{"arch": "mobilenet_v2", "model": "sound classifier", "dataset": "read English sentences (LibriTTS-R)", "train_examples": 15625, "noise_aug": 0.01, "n_mels": 80, "hop_length": 160, "input": "mfcc", "spec_augment": false, "win_length": 400, "targets": ["voice"], "num_classes": 2, "norm": "batchnorm", "activation": "hardswish", "depths": [3, 3, 3], "kernel_size": 3, "stem": "single", "expansion": 4, "widths": [192, 192, 192], "mixing": "mixup", "loss": "cross_entropy", "head_dropout": 0.1, "init": "kaiming_normal", "residual_init": "scaled_by_depth", "optimizer": "adamw", "lr": 0.0027, "beta1": 0.9, "beta2": 0.95, "eps": 1e-08, "grad_clip": 1.0, "ema_decay": 0.999, "steps": 5800, "batch_size": 256, "epochs": 95.0, "lr_schedule": "linear", "final_lr_fraction": 0.01, "warmup_steps": 290, "weight_decay": 0.2}
Rows from block 5, named by matrix and row number. Each number is 128 + 32 x the weight over its row's rms, rounded and kept within 0 to 255. All counts start at 0. Numbers have three digits each. After the name is the row's rms in percent of the matrix's.
# convs2: project pointwise conv (model.blocks.5.convs.2.weight, 192x768x1), inputs 0-191
convs2.85 095:149130168171112147082140145168118132158166127133091124152076146155090163060100134057133159129123121149066133133157136213146126108113122109128122081125121100123158050107124112168036154119097119134051109098113184161126056105160107134134105160116132108153093116085131125118111176138115169161130133124123152152150144082184056171129156148134160135136109105127143125136109124114128128140138114172117147096127152095185148134123106138162180133167135149114159117099145130183138122148230114123181146107092098117109150170095088124023159127119155087109112135106143137106156129104124139138
convs2.86 108:059145126170121112153051089110073119117168110130111096111112128141168139122247117138179082144103105161125054109132122043088114136122118092133157103082130126098130128141111137167113127181144094183095131120128095111106070143126133111170181112117123130165091096177120086157156095150137072150074160093154121039089199139122121122086140116124116134213095100162159100079134130095102106104151147112091091110111117088137133140121166149111134122133131100104130130101127124117100150094133102197140090127089157093128137158116163123131165126122137094105121193133094149172188208118132112161
convs2.87 104:161142188112119154108149181160138155081119121151134107162151124134124093151094144084137242105153133134064143131123093203123116104131141093146094155110107158166097156095105039097156090085127156105137115142130177143146114126142135107141082135122116128115125139121136197082096125103122133132137145157134129167094150100159129125189145125145137108048139138102111226190133124116159189118079103158118172112085189099138100123134030136182139142113125140104143125147125127131177135170140143111126114139122114159134183096118113096124045093102130162156116074161161144110100132044108095149
convs2.88 100:135088065109154143150097161140147137050105128151128130129178149123120059223155120107162143105095113121118113129121081161041115149090100131178097135124143192126103140101137140128171105059102165161130094140149139085101101120105151111063140125154104126140139148124119208129071146001147143097153128084150099130114109158112145157135128137152103110151132184067105128169118118148124142134091117097151110081107156120097123101127034108100096108115103144140127112169139159139127128174076135107116109202147073111161059120091161106160079121099142116155142109172135110071122104058100113124
convs2.89 103:150103186126116147146127169148139095111117089118115152152132127115149090101102099121101189102154154155124125121140059170146113121110155065157095149129124167144093091103117043116143133106113153148100070086136187141133139089140129131174081091126087098127176139059130180104074176102122198113162131141139116157113112127143107146225129179126149106109095137083131176159109137137148140186123111162142185120090158118122117119078076107162127161101093146111151120066141099134136105176110146086100153138121094098158164104073139113128108115101120152119117069101153147125116100022099130155
convs2.90 091:110111143130064125097129140157150174095146153136110093174096119077120151180109145128156153108096075127129116166127124135122101081082083145123133136178099057163118123080124150158129095100155098135130049129075154158062140080104170099083103171123087061180100076094152141177082086077128150163096112081091118137095139137118123116196160115079087110126144112157143133145081136141126172086123137108084094094175144141096141140140066090103112102118130164135115090187124202152178111169106085169179126191171147187124142107098125125166113100148140093109150104120150159125061103084110111097
convs2.91 098:124141093105134106146131129124118106201090114084107137071139132123170115128118113205111083142132148130173097095133117078173102149105137140130166132104109129112124152255139121101167172179162132129163094123105112104138175111099147152182133117130099101101161119110136132127131129189137163129121107136098118137196098161092167115130106160135126108108127122171083110109141173145130117155134138096137108124144105182062097129082198113115112137118069137102116154130109102104150133117060141107089141096183155111143099126138119098237127119178134187141102084100131102169135099174116143147
convs2.92 096:104149221131102118106161137146123145154124077110137103136095093141187160056080077108096177140156119171119096108119068131179094091131164090127113102128131126159156113152118056113116147157154107122112093122118158184147136130163119103209102112101096097122143105129135106108162189176116187137080099165139126142114144118158099128174117185146181129120097071165135159114099117128145124168113116194107160143133131119162115145060151146180182152119085125036131117074103061103126147108186105080134124042100161105107212137122114107120124086143124153096111111100152114172160175073093118184
convs2.93 095:101169240169134119122097088133085139138149086104111105145076099145148167072132110121151136143143129188090098127116131129162088113128152068117109095094126091143158132129124050170099153139118112154107111079093148152136074091166104104237126127120105108170100070119157115161149150194109129202060145133141118110100214115181103151138132133131183113146079064170167154101111120101128128147124129182100171088094141089190131140067136146184171147109121130102118136085126089125115123126211129144140087069093142099117203151117122109100163079140130145085106136086133136170165183114098115158
convs2.94 106:184136104138118172130136151160138061117121103111106123141173151104071101056173114064181139121118191157096147128137145107066150152126138119138112085061084131105105145099079110136080144124086155129088146167113109107165079118130098128095094120117165161085160128127086151131119142130126155114127148157130142096101146086151140114064152125118089129168112143097131120155145115108130115115082098163124101147067142070110139139112153140147192149129138117182132136071144105143118117088101191146125088134127086084185099109133198122071089165082123149129156129125144152103140156174123153153
convs2.95 096:092145076084127114145124104106110106212085102103120136077141108112175159146125092194114073164135134118187145112118124021129143110107137133129170142109129145152143147238130146076178138167152123117145113148120100096137186128098161123131156121126140139061158124173109125122157114203125123158131114127089117106144093153095197125132113126159113113107121139152091119092138146150134103147123143094124109158158104195061116133094210131117113139119084128146104136114111087094117126089053120108099121139162164101159090136138142125231107150197123161161130116127123109148131120174145118162
convs2.96 094:101149178185139114115120096130094184136168153155159117152079098162160140129122176157095133150126100135149062123115161151142111133145112120117137128151184106134149130152140140164118136133142103138138157128157133141122085167173122123201144115136138120211087132117170064127169119127118111167114131112149127122128189115175084175113112154127202118139134094159185141098128131131137116147168182167132166114152114165218109139161128156204127121152169115069129102137127160124133138138230070159147159089065141174091187156148094151140163100149130100087127133136144163155157159130131131103
convs2.97 105:103177139071115126153159113134129151118079101122150132107171128118163114177097114054136170138162188157103132120107105120154121080154161111133103113079115171162121138128092081076174104112139107087144182207138131081168159163132107099155121087128152179059172120180082138085145142129122083125099098175129127105113173114139147105149116122151138105106120144123079164142155112127146127132077095167121159175057127114116127142105164170156172140108097121070109164144069114093123171065125177126088051094101141123123173092142170107134010117133128175181141090157131127136171192100126099200
convs2.98 099:096117103082155098145107144145116124179069101103155128054157129114198121124123088166123094134139148150141090126153136082164103152110147122145113148088103163131134167214137111109168131194174125136164099121126119089147183133105155135193139099156098133089169132153147132108146154180117159103124133155129127122159146152090143091143114166153134122108122130171078125112159139137136132162131131109131137139121109183043096138087182133106147147108059123055107141118068112109128127077036148087093118085172163114161090120126136120229113111141122183176105046139156135176132142130096139180
convs2.99 090:147119180175152142099133123123123161101177158151148135164108124193097124152113159084116185131148121118095154127123134237139129128124124128107091101142169151126160090038139104164080133084102117142083135120162159173152075142167096118100128149130142110162107150095160103125142123088121125111130135119145128136126167117162067159115139116157151158118122127093170141126109128114150151125143127186139166112123150087223151138128048172163144123143172132129154123149160157135121148174241129131151138105092091158106184163120094130073152107076132113119137138134141127096118150104134145109
convs2.100 094:130118041072136136115124114124133112141083117083094136079153136109101111251148117152153048132129143095152139148147123082118160131096134138124159140106116160147128132161140157104145141131134123114151105161125113104113214159096147113069112148169117087055145113133114155115106075134143095166125134116093130096181115150095149111127128079157068119131119183114087100134138167134128103089161086090113086150159109221047123136106117140063108098124136154206101130205122167115130161071012149094110095183197143123147091109106135128189061145182138140208144113136129110112110150113159126145
convs2.101 107:093127113102187156113028106088102151117121111129111107076135158155150109214181144109163159111133110139111123144130058165144148136088121098126133160108162185171132127154095071106167151081116136140132107182154188136104150172149143160163112091141107079137107166114128213159134106117146082136103200098151124071135145156133132147173137108160100135149116133083115166181099125107100145117163086125184073073098160153123154096128026157091111111117132155132116186203147132122136154149104131102145086209088103111120170164069176097156155091122122091172149125169124097094122155051137128172
convs2.102 100:062122113120118092180078125088108125100127128138119117109111144108150150059215125135170063122079097145153071112133180038087114156117092121122112121115120100054136146136094177145108125193159113186117146111126044076096065107091130122132169111121107189172092123156134099180143120132130112130104142079140132056105163121079090083039131110118120143166140107182137094094161107099080114115117151088122095116119106085139138139161196119108148120137110088111124117071111134133104118091120096190139112129095179095160092146139171144117188129123118107091137169108108154197158160174102112105
convs2.103 104:075159160090134152111069100099112134139139093108124076072161152137188161152169114085150151140158106159097136127125036149178150085105169081121154163106177152246153118174090054040172152109161121145124090151133150154106186167161174124176128092129108096110115127140117207145119136182132093161081151112162114110102126162153154145169139126144100132136101135147125167159101120099141141125138120142125110116111139151127157122086120134084122137114105134125118193129149094088144141130096117090123093182092176113119202151066158091120133098127122110143149113121112091156125127055148129208
convs2.104 095:151125162159126141125115129123137165087178161174136149175105133178090116160149185081135148128120138126092137140122150203107135141146110122124102085148169139125142087043140126193076130097084127147093128122152150148118046145167092124098128148135121100191104155080139122140121124100125110127132152122150144115112169093152084144109144110128144155162137120094177122148094111108124121110145124161140134114133132082204145102175047147146146111149177133160144109155158171165125156153212111158165113164087091162106159165143115150044138108078127075103139140136124145093132155106123145105
convs2.105 100:062102150106161128162067089116065160147115099136162094068129123130211145147125107120141119161144073138116089123120075117141107096108129076134133139040157183171135117180107090099141131159157094133109104185167161085100126163128124093197132088118129056118110151127122137106152171143148089182100158094095112060141155110121092152121119159175161144139083112184113162094112163098125102167150137133137170140096133142158109128107135140156174136121093129079110143113087096097143144110176102108146076107104165090152162130091160087186115127156121131140105091147152114163156168074109117192
convs2.106 100:113138095063114140122138114123123129195092107098128119071146124116187148110098096169120116148149116114192133115132106058162152113112151128152160119125116125183145148208138123081174168140148135113158106125129140148129179128095130123137123134139125085054135131125111135087130130192139157182134111129067142138175058147109164118177110157166097120120121125167050127118114174167145119154131141102113096163179117218035115145090170124075117147138096155138106155107098069117135130117035116067104137133158162122128141130104116114215134157188135161140123079124117110160105086124155133162
convs2.107 099:100160105135146091165153092088114135165129156139191147102157120188177149130120122132079085153134160114157120093102146128129117079160139169084152088099208153145149134159132140104142140185147132132120218175135069089160121212173129114136164095102183173138162132179124065075218130178098082114132114156120114099122165128136144185061095120174138123125160143162111088078171123113124086133103127143133155178109093104192119142106219191167133140128125082108115141101099089082120186071201150148102130106089176145137103120163113142135148155116101155093109164131147114158164214209161129166
convs2.108 105:101129141133134143162088091095100086142148095122109129074156156137164121080236094101178125110154150178089096112154117031127150101152176108112175146052122125139150110176110094096128146178152124166099158162130133121163139130130139102185149093115158157069131142144106138124131148190134110151100140156134133039095144130134143105105127137160098150182104098177131118108158125066081104144133113131131073133097113110113126130106202130113172158126121087116145182085106090111112151085118171126122093100076183102140168137113192111089125154136121131108127171123098109183146163142157119205
convs2.109 108:109169141139112104070128108141114185144151142133122096136077110164154185182069158127118156161152082127157159146141124170215104136096146131102133120169146080176143056128115119129099119081141077112090094100105147167120168149130126130179133153133109082159125114088119117124168073137106130162081128104123145144141165132153092131172134105116159127088141102147133133110097117147147172108146154135102117077155135173153148143149090150124103105156156137135135114183151162132141138191177082142162118099109142154035188161131071128144188071146142091136114131136110152141120145128146119099
convs2.110 103:127130146100139168108111158146160138099110090092116123115127139127152133161087137072132200122165127140087174156137079221179140113117157104115101177117122144200120129164113044064162133068178134134122087130139194157135194135138143155178088132168111103110135137085152234149093142113131160147108131120149132168127110120136135138219144137141118117070115130131107188208081126118139177137118113152143129073116182160128134118098025125114143121110116162144090164160161118102180127182106141080130120164111149126124173121087132104144134084127117138151137088148144133139095095052104142167
convs2.111 101:170143087161128117152143158147127083120111143162162149158207130143101095140163110132122103147099167093133132061116140107064079162140101124122125046125144141042100110125094130160120145146092160171124135121148085092144044143123121117103155100093098158185167139102121122120146143091142107069119135135147125124127200118107136158052127123134125134153127188089142103119135114138104110118096107145125153153085104048165124107119168153195119141149099098126159132105176120148122143155154169158129126105101087101102074128161113124109113140091112110133108133120129090104189185159116131113
convs2.112 097:098114073119102096172121144154144100146098108115118139115113101094148124135145117201162000120113130152184079104122176035090095155093101130129138097137088108089094165161155172180150120215132133137172107078095068097124100101088151106130161152143098142149120090126147093181136113131120144114109134117112108125161135162090139112108109133108082109147117111159128081095140141148129090158132141096104110124164072151063094147106193113111116124123101110113095071115120156137129106061077131138116134144188186113182057116170143132198126121172136146121118122111137149182117127181108124106
convs2.113 097:140100124152130152116123127145136148064165129159130116157134145155076083165153170091129148106113118120091149147128128181099139139129093133130126105158146147095134099068137137169090117059095135134103141137148139161108054126146098116061125163135134102171096148093143111120102119042147120121122146102142144116123147090160085136099145121139119142170135140086152122140099123107122133101133125141131140109131143089165150114179026142121118114140165132188134113166142169145130133163170112158160134161103077155093123139110112126042138141102139083127139163153116161078118134089122146116
convs2.114 102:144132181104099156076097140118139182071124104123101094138130141136140133175101150101137231108132073118120155143117059184173127085129120117127107185168140127217146125104093065066156129035150120135126059115141208180098188137131166148159117132139081072135092147051131215139072082113158137143091139099126117165091100144133127128206141129146126122083131134110133187176084101141152177095131120112125129093133188151123150088147023117080090113124112139131133173190151145123165121216104083097138135194104124169096191149094115112135133073120113090137141087150112091100062094057111129112
convs2.115 090:148138187167114177113164128145119127102177093115113108171126123145098107096102124057102195148175162172113153112127053227137165126157169096127085096103157130184131096087106100093099136064080150115093160178121202193157110136202083121124121131125152089094132103074084166095152151096136107137087110166139122163119114090184126166186156163132141111133085127080159170148111137110135135133122102198100155124116177119177149153103046133134159176106173167146135166120125112115105131130201165105149133131122060095110222122120136094076096144108128112145155147137114145062104122062167175150
convs2.116 097:166106171163106154088123128127129161069179162160136125170114140139085100151113151078147163117125121130092128126113101218122104118125105130110106071161145128137140092027121084157102115072089117098087104127127167150122013136159108114097123147126130066178091134082124149115114134061120146136127129112130135127094159093159085151143156133136144121145134113081158147164097129094120153123128125159129141119116164054176140113144031121164148105130163144116145124141134145143138132174202112152181125150104080146110157147122091144068120091088114082097146138131112143083117129089116138102
convs2.117 089:174187210165133127092178152139161117126159124144155142190136120168110138052108107135067159139135132153133095081103133126145112107179139137109133045152160111133132104138126104161100165169129114138126144103121139175151093118184143099188141096074108163181129096120129115102218150172124147101085077135167113151092240141177108167158125133117149111162119127159159144139154095121148117133092126191105165115096115053201144121087187149174122120127110091095154137068124098118120145127210123136138158074036142109100190153138065098078150077113134121109114140098125090157181220150131105134
convs2.118 102:156109168132096139090091123134132185098150145121100118168088124117090125167125169141155152108105061116140130158121136148101145136098060133127110146181115078133129144061149146168126129062119099129139080094106167180066115071118127136098117189142131065173076108101164140160078094075140143157112139077121123138105098130124112108170173130083105104123141124110157135156075120139126156106145150102103117083186151141101120134157049096101103087108164151162142104178138201144129092184088057155170157195155095158109149128116114134135124106146125100113135128119111146094063082091102120060
convs2.119 099:154154061126145120143115146082138037111105126147104167113166170164086118158197132118145139161134178085133187092160145154091184164133162155118129106129119128059088114108099164130104149128098154185112163156154064102141102134127141163098112080116113190144151143128120124139138103123121106067139130126165128097132188145106140124070116061116096136159097175061121093136159112129123131063081075090144096153082107068162152136136135146106069142148152100202130153103213113137107129148118173160071114160100091074133079138130152120076147184076122119148125152114094086067188187176151120091
convs2.120 098:118176118081150114124138150131164120184079118103135129116155130140176154150076110165090127140147153137154159105134125120173127131143154127134127161141135146145113154204125115079160165145167136121172100080109114143136220143087162136189125110148086159099160126172125139116159132197120140105116101143129124174171124172083168107159103135124141113071130151145083138133143134162146138147118148123131122158131120191085119145103179122084112149125076105113131154136136117109134139131058135068099144091138172129097145103154080138186123074136135161167078066137134105168151123125106147161
convs2.121 098:096160202117113100127096092106094208117140152117176145124103127127168145221077161100124130164148136174109125139085131132179094102095142067098089159098149106144138109120145061166133132131147095109107124159133123148160179155143140117209145121140108080159139107126131126141168119170124051175108130137127107116125191146155087147146104145115186128099140085156124175129094115134149152144148138170149160089109129165190115136102125171155138117100120139056124114227131150074149146142198152163119040104115161165088222110134111127161137048143103132143126115119138121187154180107096112155
convs2.122 099:154183156141120136104161164099169078128144118094122115158157128137146166070094101093123168127166130163112148110111114149179138069178184119117126145141156126206126106129121083062143142131167105136109136094115147180137191132140174148190122101109140185101146121150108187135137130165137163111089111157176127181087111170136152126182134122132131147105115149118150163162160082142115172130092118142118127102098171092152164119074177148106109137096094080130150176069169064100114138164126125104122152119087167101114195132095083116100152090100132125102128134107117084167141136111151118171
convs2.123 092:138132146162134141112122124123133149091177122158140126144144133190098128167177152062141153114125145142080128103117097192108133121134131107118127063112143144131131075062134088154103149084077140174070135153136152156132047176165107113101109125131130103165103135090143133117147136106121090122105153134157132113105181096186085175114146110153136142178111119080149132143117133100131111111141112159130148125098144062207134126118045171152144129140163122150145135134178142140117159156218131148155101178082088124115168144121147118053135128081136085118158153129116113082118166067137140139
convs2.124 098:082146135113150130141131116128105174163086115099150130068129127114200151197085115104138140153135127144096091123122112117177088122114136090116103131069118153177127128221092083105141139160160109122136082165143140070138185169097159131238124080117084123128130135122128165136158171145132112150113140131131122111145165113097126125129141169151166127094113107177092160122111155116136121165121117127122152138083140168147120135085155157161161140128040105050107151157078111086163165100138119112130072114107172112106131106123146108184091080141136153146098082139122111189180192122093101180
convs2.125 096:139128150176174136099101136133141136086154164168125130149110160187094113199146147077126135124112122131084150150134141216130140195097119103133113110129145155090129115110154101184106142089090122157114086109161148154132089134151101162123113144152089100194121177068158131137112132075136108133128169119122129129161177085154072143123141111142134163120130114103141138140105140106139162118168119154158153082116134111184142127142041175125134101133152151124137137180190164145144156195188123150147106156103099132077162139113085118101158070115135107156118109162116146107127156075093154108
convs2.126 100:174136139180111117158132146145120060119129092127127158136186131155123103074159086164124120134107157141126142073131105141087115093145142131100182069117174122089116117158117104136112178184093175174132086058146099139168070122162113119161133101111095123131159129091123129083145162156125144109114129155132124126135168146136156200115107154147119125174089180113146119124132120117101109150101102162133159152071119029160114120070176118162118153152101138154176157030157056142111122174137164110102116109117103064125141161118127133143152116103108146102099144087120078133169144098137138155
convs2.127 099:113098150126208127125102136078142194058156158124105159135116150095143089216111181128119147111103118137117126166107167118173148147153115135145104221147094140102154103083131142133135092118193059119109143165215145146112186109124190175173129144126132167136121220164145143119096133057160139151148087107174112095128119166107128058163116134118152169090179120152157167170162130107109169130116136110177156062142166161154149093169117103109106109112142125087144116220146194104122120113102099106115126163109187185147127141136175141112134083122108130181157142181105123163137097107087089096
convs2.128 103:180100076146142125112147154094161120106137190157117167164138151123058104186113182145093072127089131071140147126131194150082158147127093188129112115191161141107121132037154199187119107115120145144123151121129114133116124119149158162048140155133148161125129123144147128117122092092129111078159112118132134181123088155136143170127128086121096125129189172098151085150160120141119127095124121117133103125172138110134148085173122111097087093143171110184150108186176198171123109132119135134107177186193103179140064132126098195120132152105135118133156136129115125098126098141134137089
convs2.129 104:092102135114114074165068114118088166108128149166129140140072134078108129117169174168157073106073102150156095166124163056091096158096068127153083160139091115061123157094145166171113088157146089114128146133117032095095114103073156105107167140111152163149119118191150062160142126119105103120163137094135119090113123144079097063095110109090124123132167060137127067071148129156119117137156161079134113144151087138093128141186142102089134107129139142076115050152101186149096114072070091184121121127185162170167094103176192160134104129133127139117181145129122162170108137153088127078
convs2.130 102:116097092134134140146102093089101188118131200160122157120104126131094115220123183139150086114077098107149081153102197104091132123113056140112121128162135123133123131125147205210139113106127086100143163132120110073087112124092129122100151151113164134177098127152160110152116099105131083147178147083094137110119124146093121137073157094103111130148196090137130108124142131117109110111169144062137097125176141145123127125174120120118100094131164112166106100216100216139122130119098102186167135182149126207119084117171133173149130129151130077103139157142112122112134109173150107071
convs2.131 104:088122134133104161129075114088116179113168139139145108099142139166168151236084162095154182145130089133097144118106098182158116060097122117113115134151192122237149092110086082109155135074157120133119079158139195167083156177126157107162147115121111072165088141118162198156119090135121086142122159078132124115073136135136131185159185116162113110098160159134150201168110105130134163105129138119123115113128194126155175113120048161107145099123135122126138148196139160099152145215147079140183094195098141185090156119111127134142092071113122079118150133149094097132108146081150124151
convs2.132 098:132159152126136104086110109098143151080149142100098126134117139156134133198149129168098155147150113136150150139099076116167167123150140120107148189203170129159132134091151112101153143079121099137162122128122126202125188148161148142130133105139131090161130112108149121110147053124100087157094108112134115132112153166139135145165098075138108099125152137072134112149124139131118149059186154129142093096161126189111127098126051156079059115126174126145160146183148144120122147167116111128103160190124118147056205118100084132176170078132102108145129130129111084089094136099159149091
convs2.133 104:172120142071144154104140163149157132142076111101141139141152143120132098127047106130112146105127119140122165133124089153176130115113118111134090153143132172171119137132127054123169125107148148122144062084126185122104156125123140146170102130125074075113137140060142190117075167134147190102166139116112121199161084123131133142215125175160131119050122136104076186200075121147164159158135108149150171119132144131099127090089078119127127109110082166099141142157132114126170123189078128056111137144142117154124121110099087119181095079120113152143119039124148137118094092044103141156
convs2.134 098:114143132076144102133138155129130105172086115095104138112127120094167144096093097181113117138138128144165129151124136080164112141105136127148137183150097124140108159176127122111182118182173119104185098098129096125135232118113169135192123122134120158083147121167145133124125150179129147129140114145101124148181082176106170084187110141123142111064131127183097139118146134167148131157111141107133146148148110194067106138106212093118109122114089162076110127122112125136143108114040131098092116090175189118154117119128130127213096111162121177159115069124161121187125109163102127148
convs2.135 095:135120208154120161119127130150103110105144055091132088154129112130144131067111128072108196130177164196089121135125077197157114113138178085142097161087128142163136118091132043105114129128099143132109136118134177174175145109172118119192091113129137141110146125080126163125117166141129168149080133174170114142105148097181097133198116152133171131113053110121157189150138104103138130157082113198136167098060169097190134127076091114167178167111119105094137160082111091120124121148190163090124113084106118076144211135088149097087124123080111153124138121115131137128108139048118119181
convs2.136 099:125126142143131139127126114139128144059158138195151128170125129146093089136196175086156140101099119112109109115122116110091124163136101122111117068118127129109123133068126138167106105093077114150100154143138123133134027148150098111079119132095137112176102138120118114128134120069133107116126147111145134085082193102154127116110137114130133137184144126099157115138139129091112119107145111137133137104121127042141123104164066152165126107149160111123133122137124146147117144111191117181165111159094096130124148141135179117058126140100121066103147184142112145096131179130139142095
convs2.137 086:119152110066140110143138158116125071176059122105097133093129145078147128121131098152132089139131142138174157125148125083163123161115135146116133184149077132122103157209120147091151140163167121121160125077124099092136206098074159160147137114130089181064164132156090152138106107163131135099128114119135126155144115172074168082141110104110110130120091151130091122122172107146124138120128120078132084137129119173068127133119192091081100133109064137153104143098122106111132100149006138116089125127154164103147097105131142100188139126147128164152119108120119126174150103150129100128
convs2.138 104:148095042133160107167169168138171103111101163150175140136157131126098068184092144149081096132118164056171163136128130183084140171140115183140096125157136184080109151078173180124131083087073161096150164159161093110135110132130119145000139165142147149125149141166125103075126116046144151062200125156116132175176081139122125135106111113130115124093156195062101073125132135162150146124110135103151131181139097140115120131188096116124076138134161161171134105149124171154122111123109154122081171158191065131120057092163091147146110168119155143160133117152148148063121088133120140086
convs2.139 101:127151083095138094127145128141134100211086129086132116097138109122175149103118065224098068142144137121198117102126127050139130139129142146133154123136120139138125163213143145086174168171168139139207112126125104118135183151108170141133123124130111118068168123156128136115155123211119146123111102138101115118192094169101189128130084139143116103113134133160064103110135147166124109157139147112128096155161097179058100123092199139088103142119072128108132153101118096124137140071053127092087136112161168113127124122112105132240134136170138177151107079132132123166139120138136151150
convs2.140 101:106100131108119177106068101105113173094135153113149127108089133136127107164118156078155160102136121140086096193120114167133123128101116074143097162066155176210114154122125073120154093091147110103135127194106205103123139166150115086149118120134151066129118133115158158150118115109123078192138180132104106089096131118175111141139172117131153094135165071145119200146097165091140122119166139160124150107118181159133121106120044134152173118077175168100094115211064158097142133102144116136175080176124133171148144080104163118158032123151123121133149112168144164124103136078118100190
convs2.141 092:112170108074132104122123117122117144194054119096123153110120137106165127172109117163146094138124140135157120161125138077181123123137138125128127154109108143133152142223124143138152132138160097118179121130144105072130238147075144097193137122152093122080141141130132111144140121199138116170121139131071136115168137151079165099152118125155134133100125127157082122112139125142149105136130132096140101126146102185128115147107194176130152124126109135101075128162079129123137141093126134103092082107128180133141125147173112141209108094180131181189107097145125123139140170165113099139
convs2.142 099:133113047121134113159132106085146115115093215157172160091178147127106098171162139163113066136096137066177131085098182104062140153140080186108114068143158142091138176151124193129155143126120145144167181164157070066125072169096132128038163114116138146164127138167136110122146081083139078081169114095118109108146117146082172133040130078131085123144217172111102083127154127129107133093123141062149078145109108096113119115175141123114083114138136102152122133151139136094105136109122135163128137168129118165117047128176114151161167157125120099117132160152099104101159130188144143083
convs2.143 101:110179162133103115117165126165120210175138147114165169134078099117200212169042134111118130186136114151126146162125168186211075099120147122091099153143177108137154122157121128157100098135168122091133107101120127118144224141125145153164147121116110158147134114119134118152177172168127122141126117142126120182152167113128099154149126161137165124076128121166138165115108118164168144161116152143115159125128118177200155153114165155162147131108099108072147104168115157090138148154194109111130117084106177154102144112170073156134129062155125149110124118118141142160165146162094062140
convs2.144 106:094125132128128077156073107098095131143135149160116116119079124133153145134206138223119048133101105130186059107119112047099083172124106126103148126182148110072140114128151169169112119188153111170144126094125055117103079141116180119116191131137094139186116110164131062159171099152112092107120131092144113107124142190094128115093101089133114137177145094139147071080138114123103103125177170082128100113153078117136113134149145130101073103133135097072143116132151153121094130109133106176123170149134180114113127141120132150178215099136118103101121193133103128180144140129122118092
convs2.145 101:103137060098123122130136093079119211147119183128161176097097143107129147236062196046119120145096165105095124174125191163150118114092103140141057163083145144167110117092140125166152082109146112058119206223122131080130189174121148142136157126097169156109158143198120130159179131130126032126185124139137134120112133131117111134118132122134114119072175115158123149143148135145157092115092102111146125146125128145150169142172149174122158090115153114085105106254078211098160159053147150147123097160155169215145100092144149159080070147119130138120181140157100122138148154171102082145
convs2.146 099:122103090098108146086083101104151195109121155143140120119139151157131148255128141111169142105086080108124179147109121157118118090083059109152127158157149153200136125111091106143169133084111135112147051146135165136067159173105141150104116142143097056160114126110168207150116112087110092134134171075110110111157131129095132143169134100156076124116153133100103156175073143129148142095165122074132108094160160153082117092117049140084101069116136166137114123251158186129157162177077082121145086211136110195125087125101122131172105082140114091155140093137121104092107128083125118116
convs2.147 101:148135085105125104131177137157182137124092179110124133157120120108043112130127164150132092111112160111171156123115191091099150186151094155138125099164066110092098184118150166158134116111095156103177147126118092104133102107088109162052111166126142124127162120151152134153137097068105118106152088158122121152174111121102159077099132092114120116119177115090092104163113148164141124112120128094119091151159123157089097132173108120124112104125142137134106091165142157138128113084110150181124157147197108169126070093185103165130103151149128135151142118156135161087114126184134159053
convs2.148 106:073123195128112141104083067095073193125173128121086101132047129112155180122154175111164138137130082150122087162137147102149137129117120103117140173127119084159153113110135156149108121164184060135098128154095128165087156113134154119159146139126143128164088108164152076194129099173139074200089134083135136078078118145146109099147155099103113129145137044211176127065149107114109116098188166122100078098179143153116156120164143126095153115126171121094116121168089151132121107081124077173193126135137196155125190135123157136106152106173134110095157180130123155187106124146129124124
convs2.149 097:118156081106138123154132148126137075184079097094115122073153123134182153095144056167115084150149157132146132063118106049129123129129159126132154114102111148139126153220112119054183163183158151157145108109099113110137171121117161139170146090121116141076166105151097138123137144201141149095109104155111121140152092160090171117123105145138102110105104150150104119112138138152144112154120128109118100156103110133055105149054208106083110137096071123130127170078136069092125136122031150087097129123158160089146084106119125117203108142152114174139092100106114107155152132145146115177
convs2.150 104:130149120153070094169169116175106071184137120115141126152115108127114143044136107171118056138126170122151127087112159087094106144146123173090142069136127075064108160134159162146114123185149124119167161064076050103154100098114119101101166151125158175131132043162132055137152110143108143124115079158120110148123127144116146119078108109099132093124151110154144059096155145132094104117115166124056100140150101096143105169119225115138121141106132096119146105069089081098099112091118156158127175091159148105131099092181104143126141138129098149097118169081109142166144127213151136108
convs2.151 103:153098114178117103181135148116121116094123161160157156136190129129118094149142126135147112118097136118136128077108142144072078130128090109089110082137143127076133110115113139189098118120091140180117121099138088098140046076116110118123168111099109170180129144107156136113090149076138114103150152111117118138117170120093100137049130134105162136135156166091149135122117104133115160134103111112139157130076129055181110139129149117193127126132104107135166104110173141136117107224177123167129119112071101111126071137170091148125148109086107110106099144125117111093172133172078104092
convs2.152 107:193152188165115122088132169127159115099171163131054158207096111114040132056145159085139150137132153146070187126132176166122137162151130122106121129191081066051116110085144123169065151101127115137069120064117118161154105085122101163121115153117103148158118136081137131188128119129120162146118129142157127164131150100125112090124140113078144154134143107104161146160136108091104207103146116123144111065129151096163135124145106115127123141132156135166147122115211123135107112183134155167149128111114094121081157162144069142061189079098129124115115177106108142096142122157120164066
convs2.153 098:140113042123122151118160120085165147102151177162175174096194144156117106239125130149101136131100094059134138111101159170084164097126101191108147142154189149132137115078132188128150095098108141131118143159148114112083153167128139110024148124123136138158128166147161151090134119065144066071196136092116143134105111154115143184102146116142062117140201225099140096133144113136131146109135138094152079167160129110083148129152126137098088094140139103184154131186132173160132134170096101137128143209141101203105078121149084175154114159125119115100142133132119068084098123148164111098
convs2.154 100:163133154119127125126164193146155067099117099139149148172155126135119110115085103127083199146160155120131203090112073212137131103156165142135113135191165143143112124063136070075134117084114149148143109079132151154144147112169143162120120118146107147131155138098128183088111160103113178056143117172157121220111087146143137181183116139138136116063117182068116151165133090179154161129098114172134177123110152110123146098095083123134094150113093120153163144073186097123131111202102175076092162139114091104101145129103082142132145115059109156144111103109132097079104077059136144117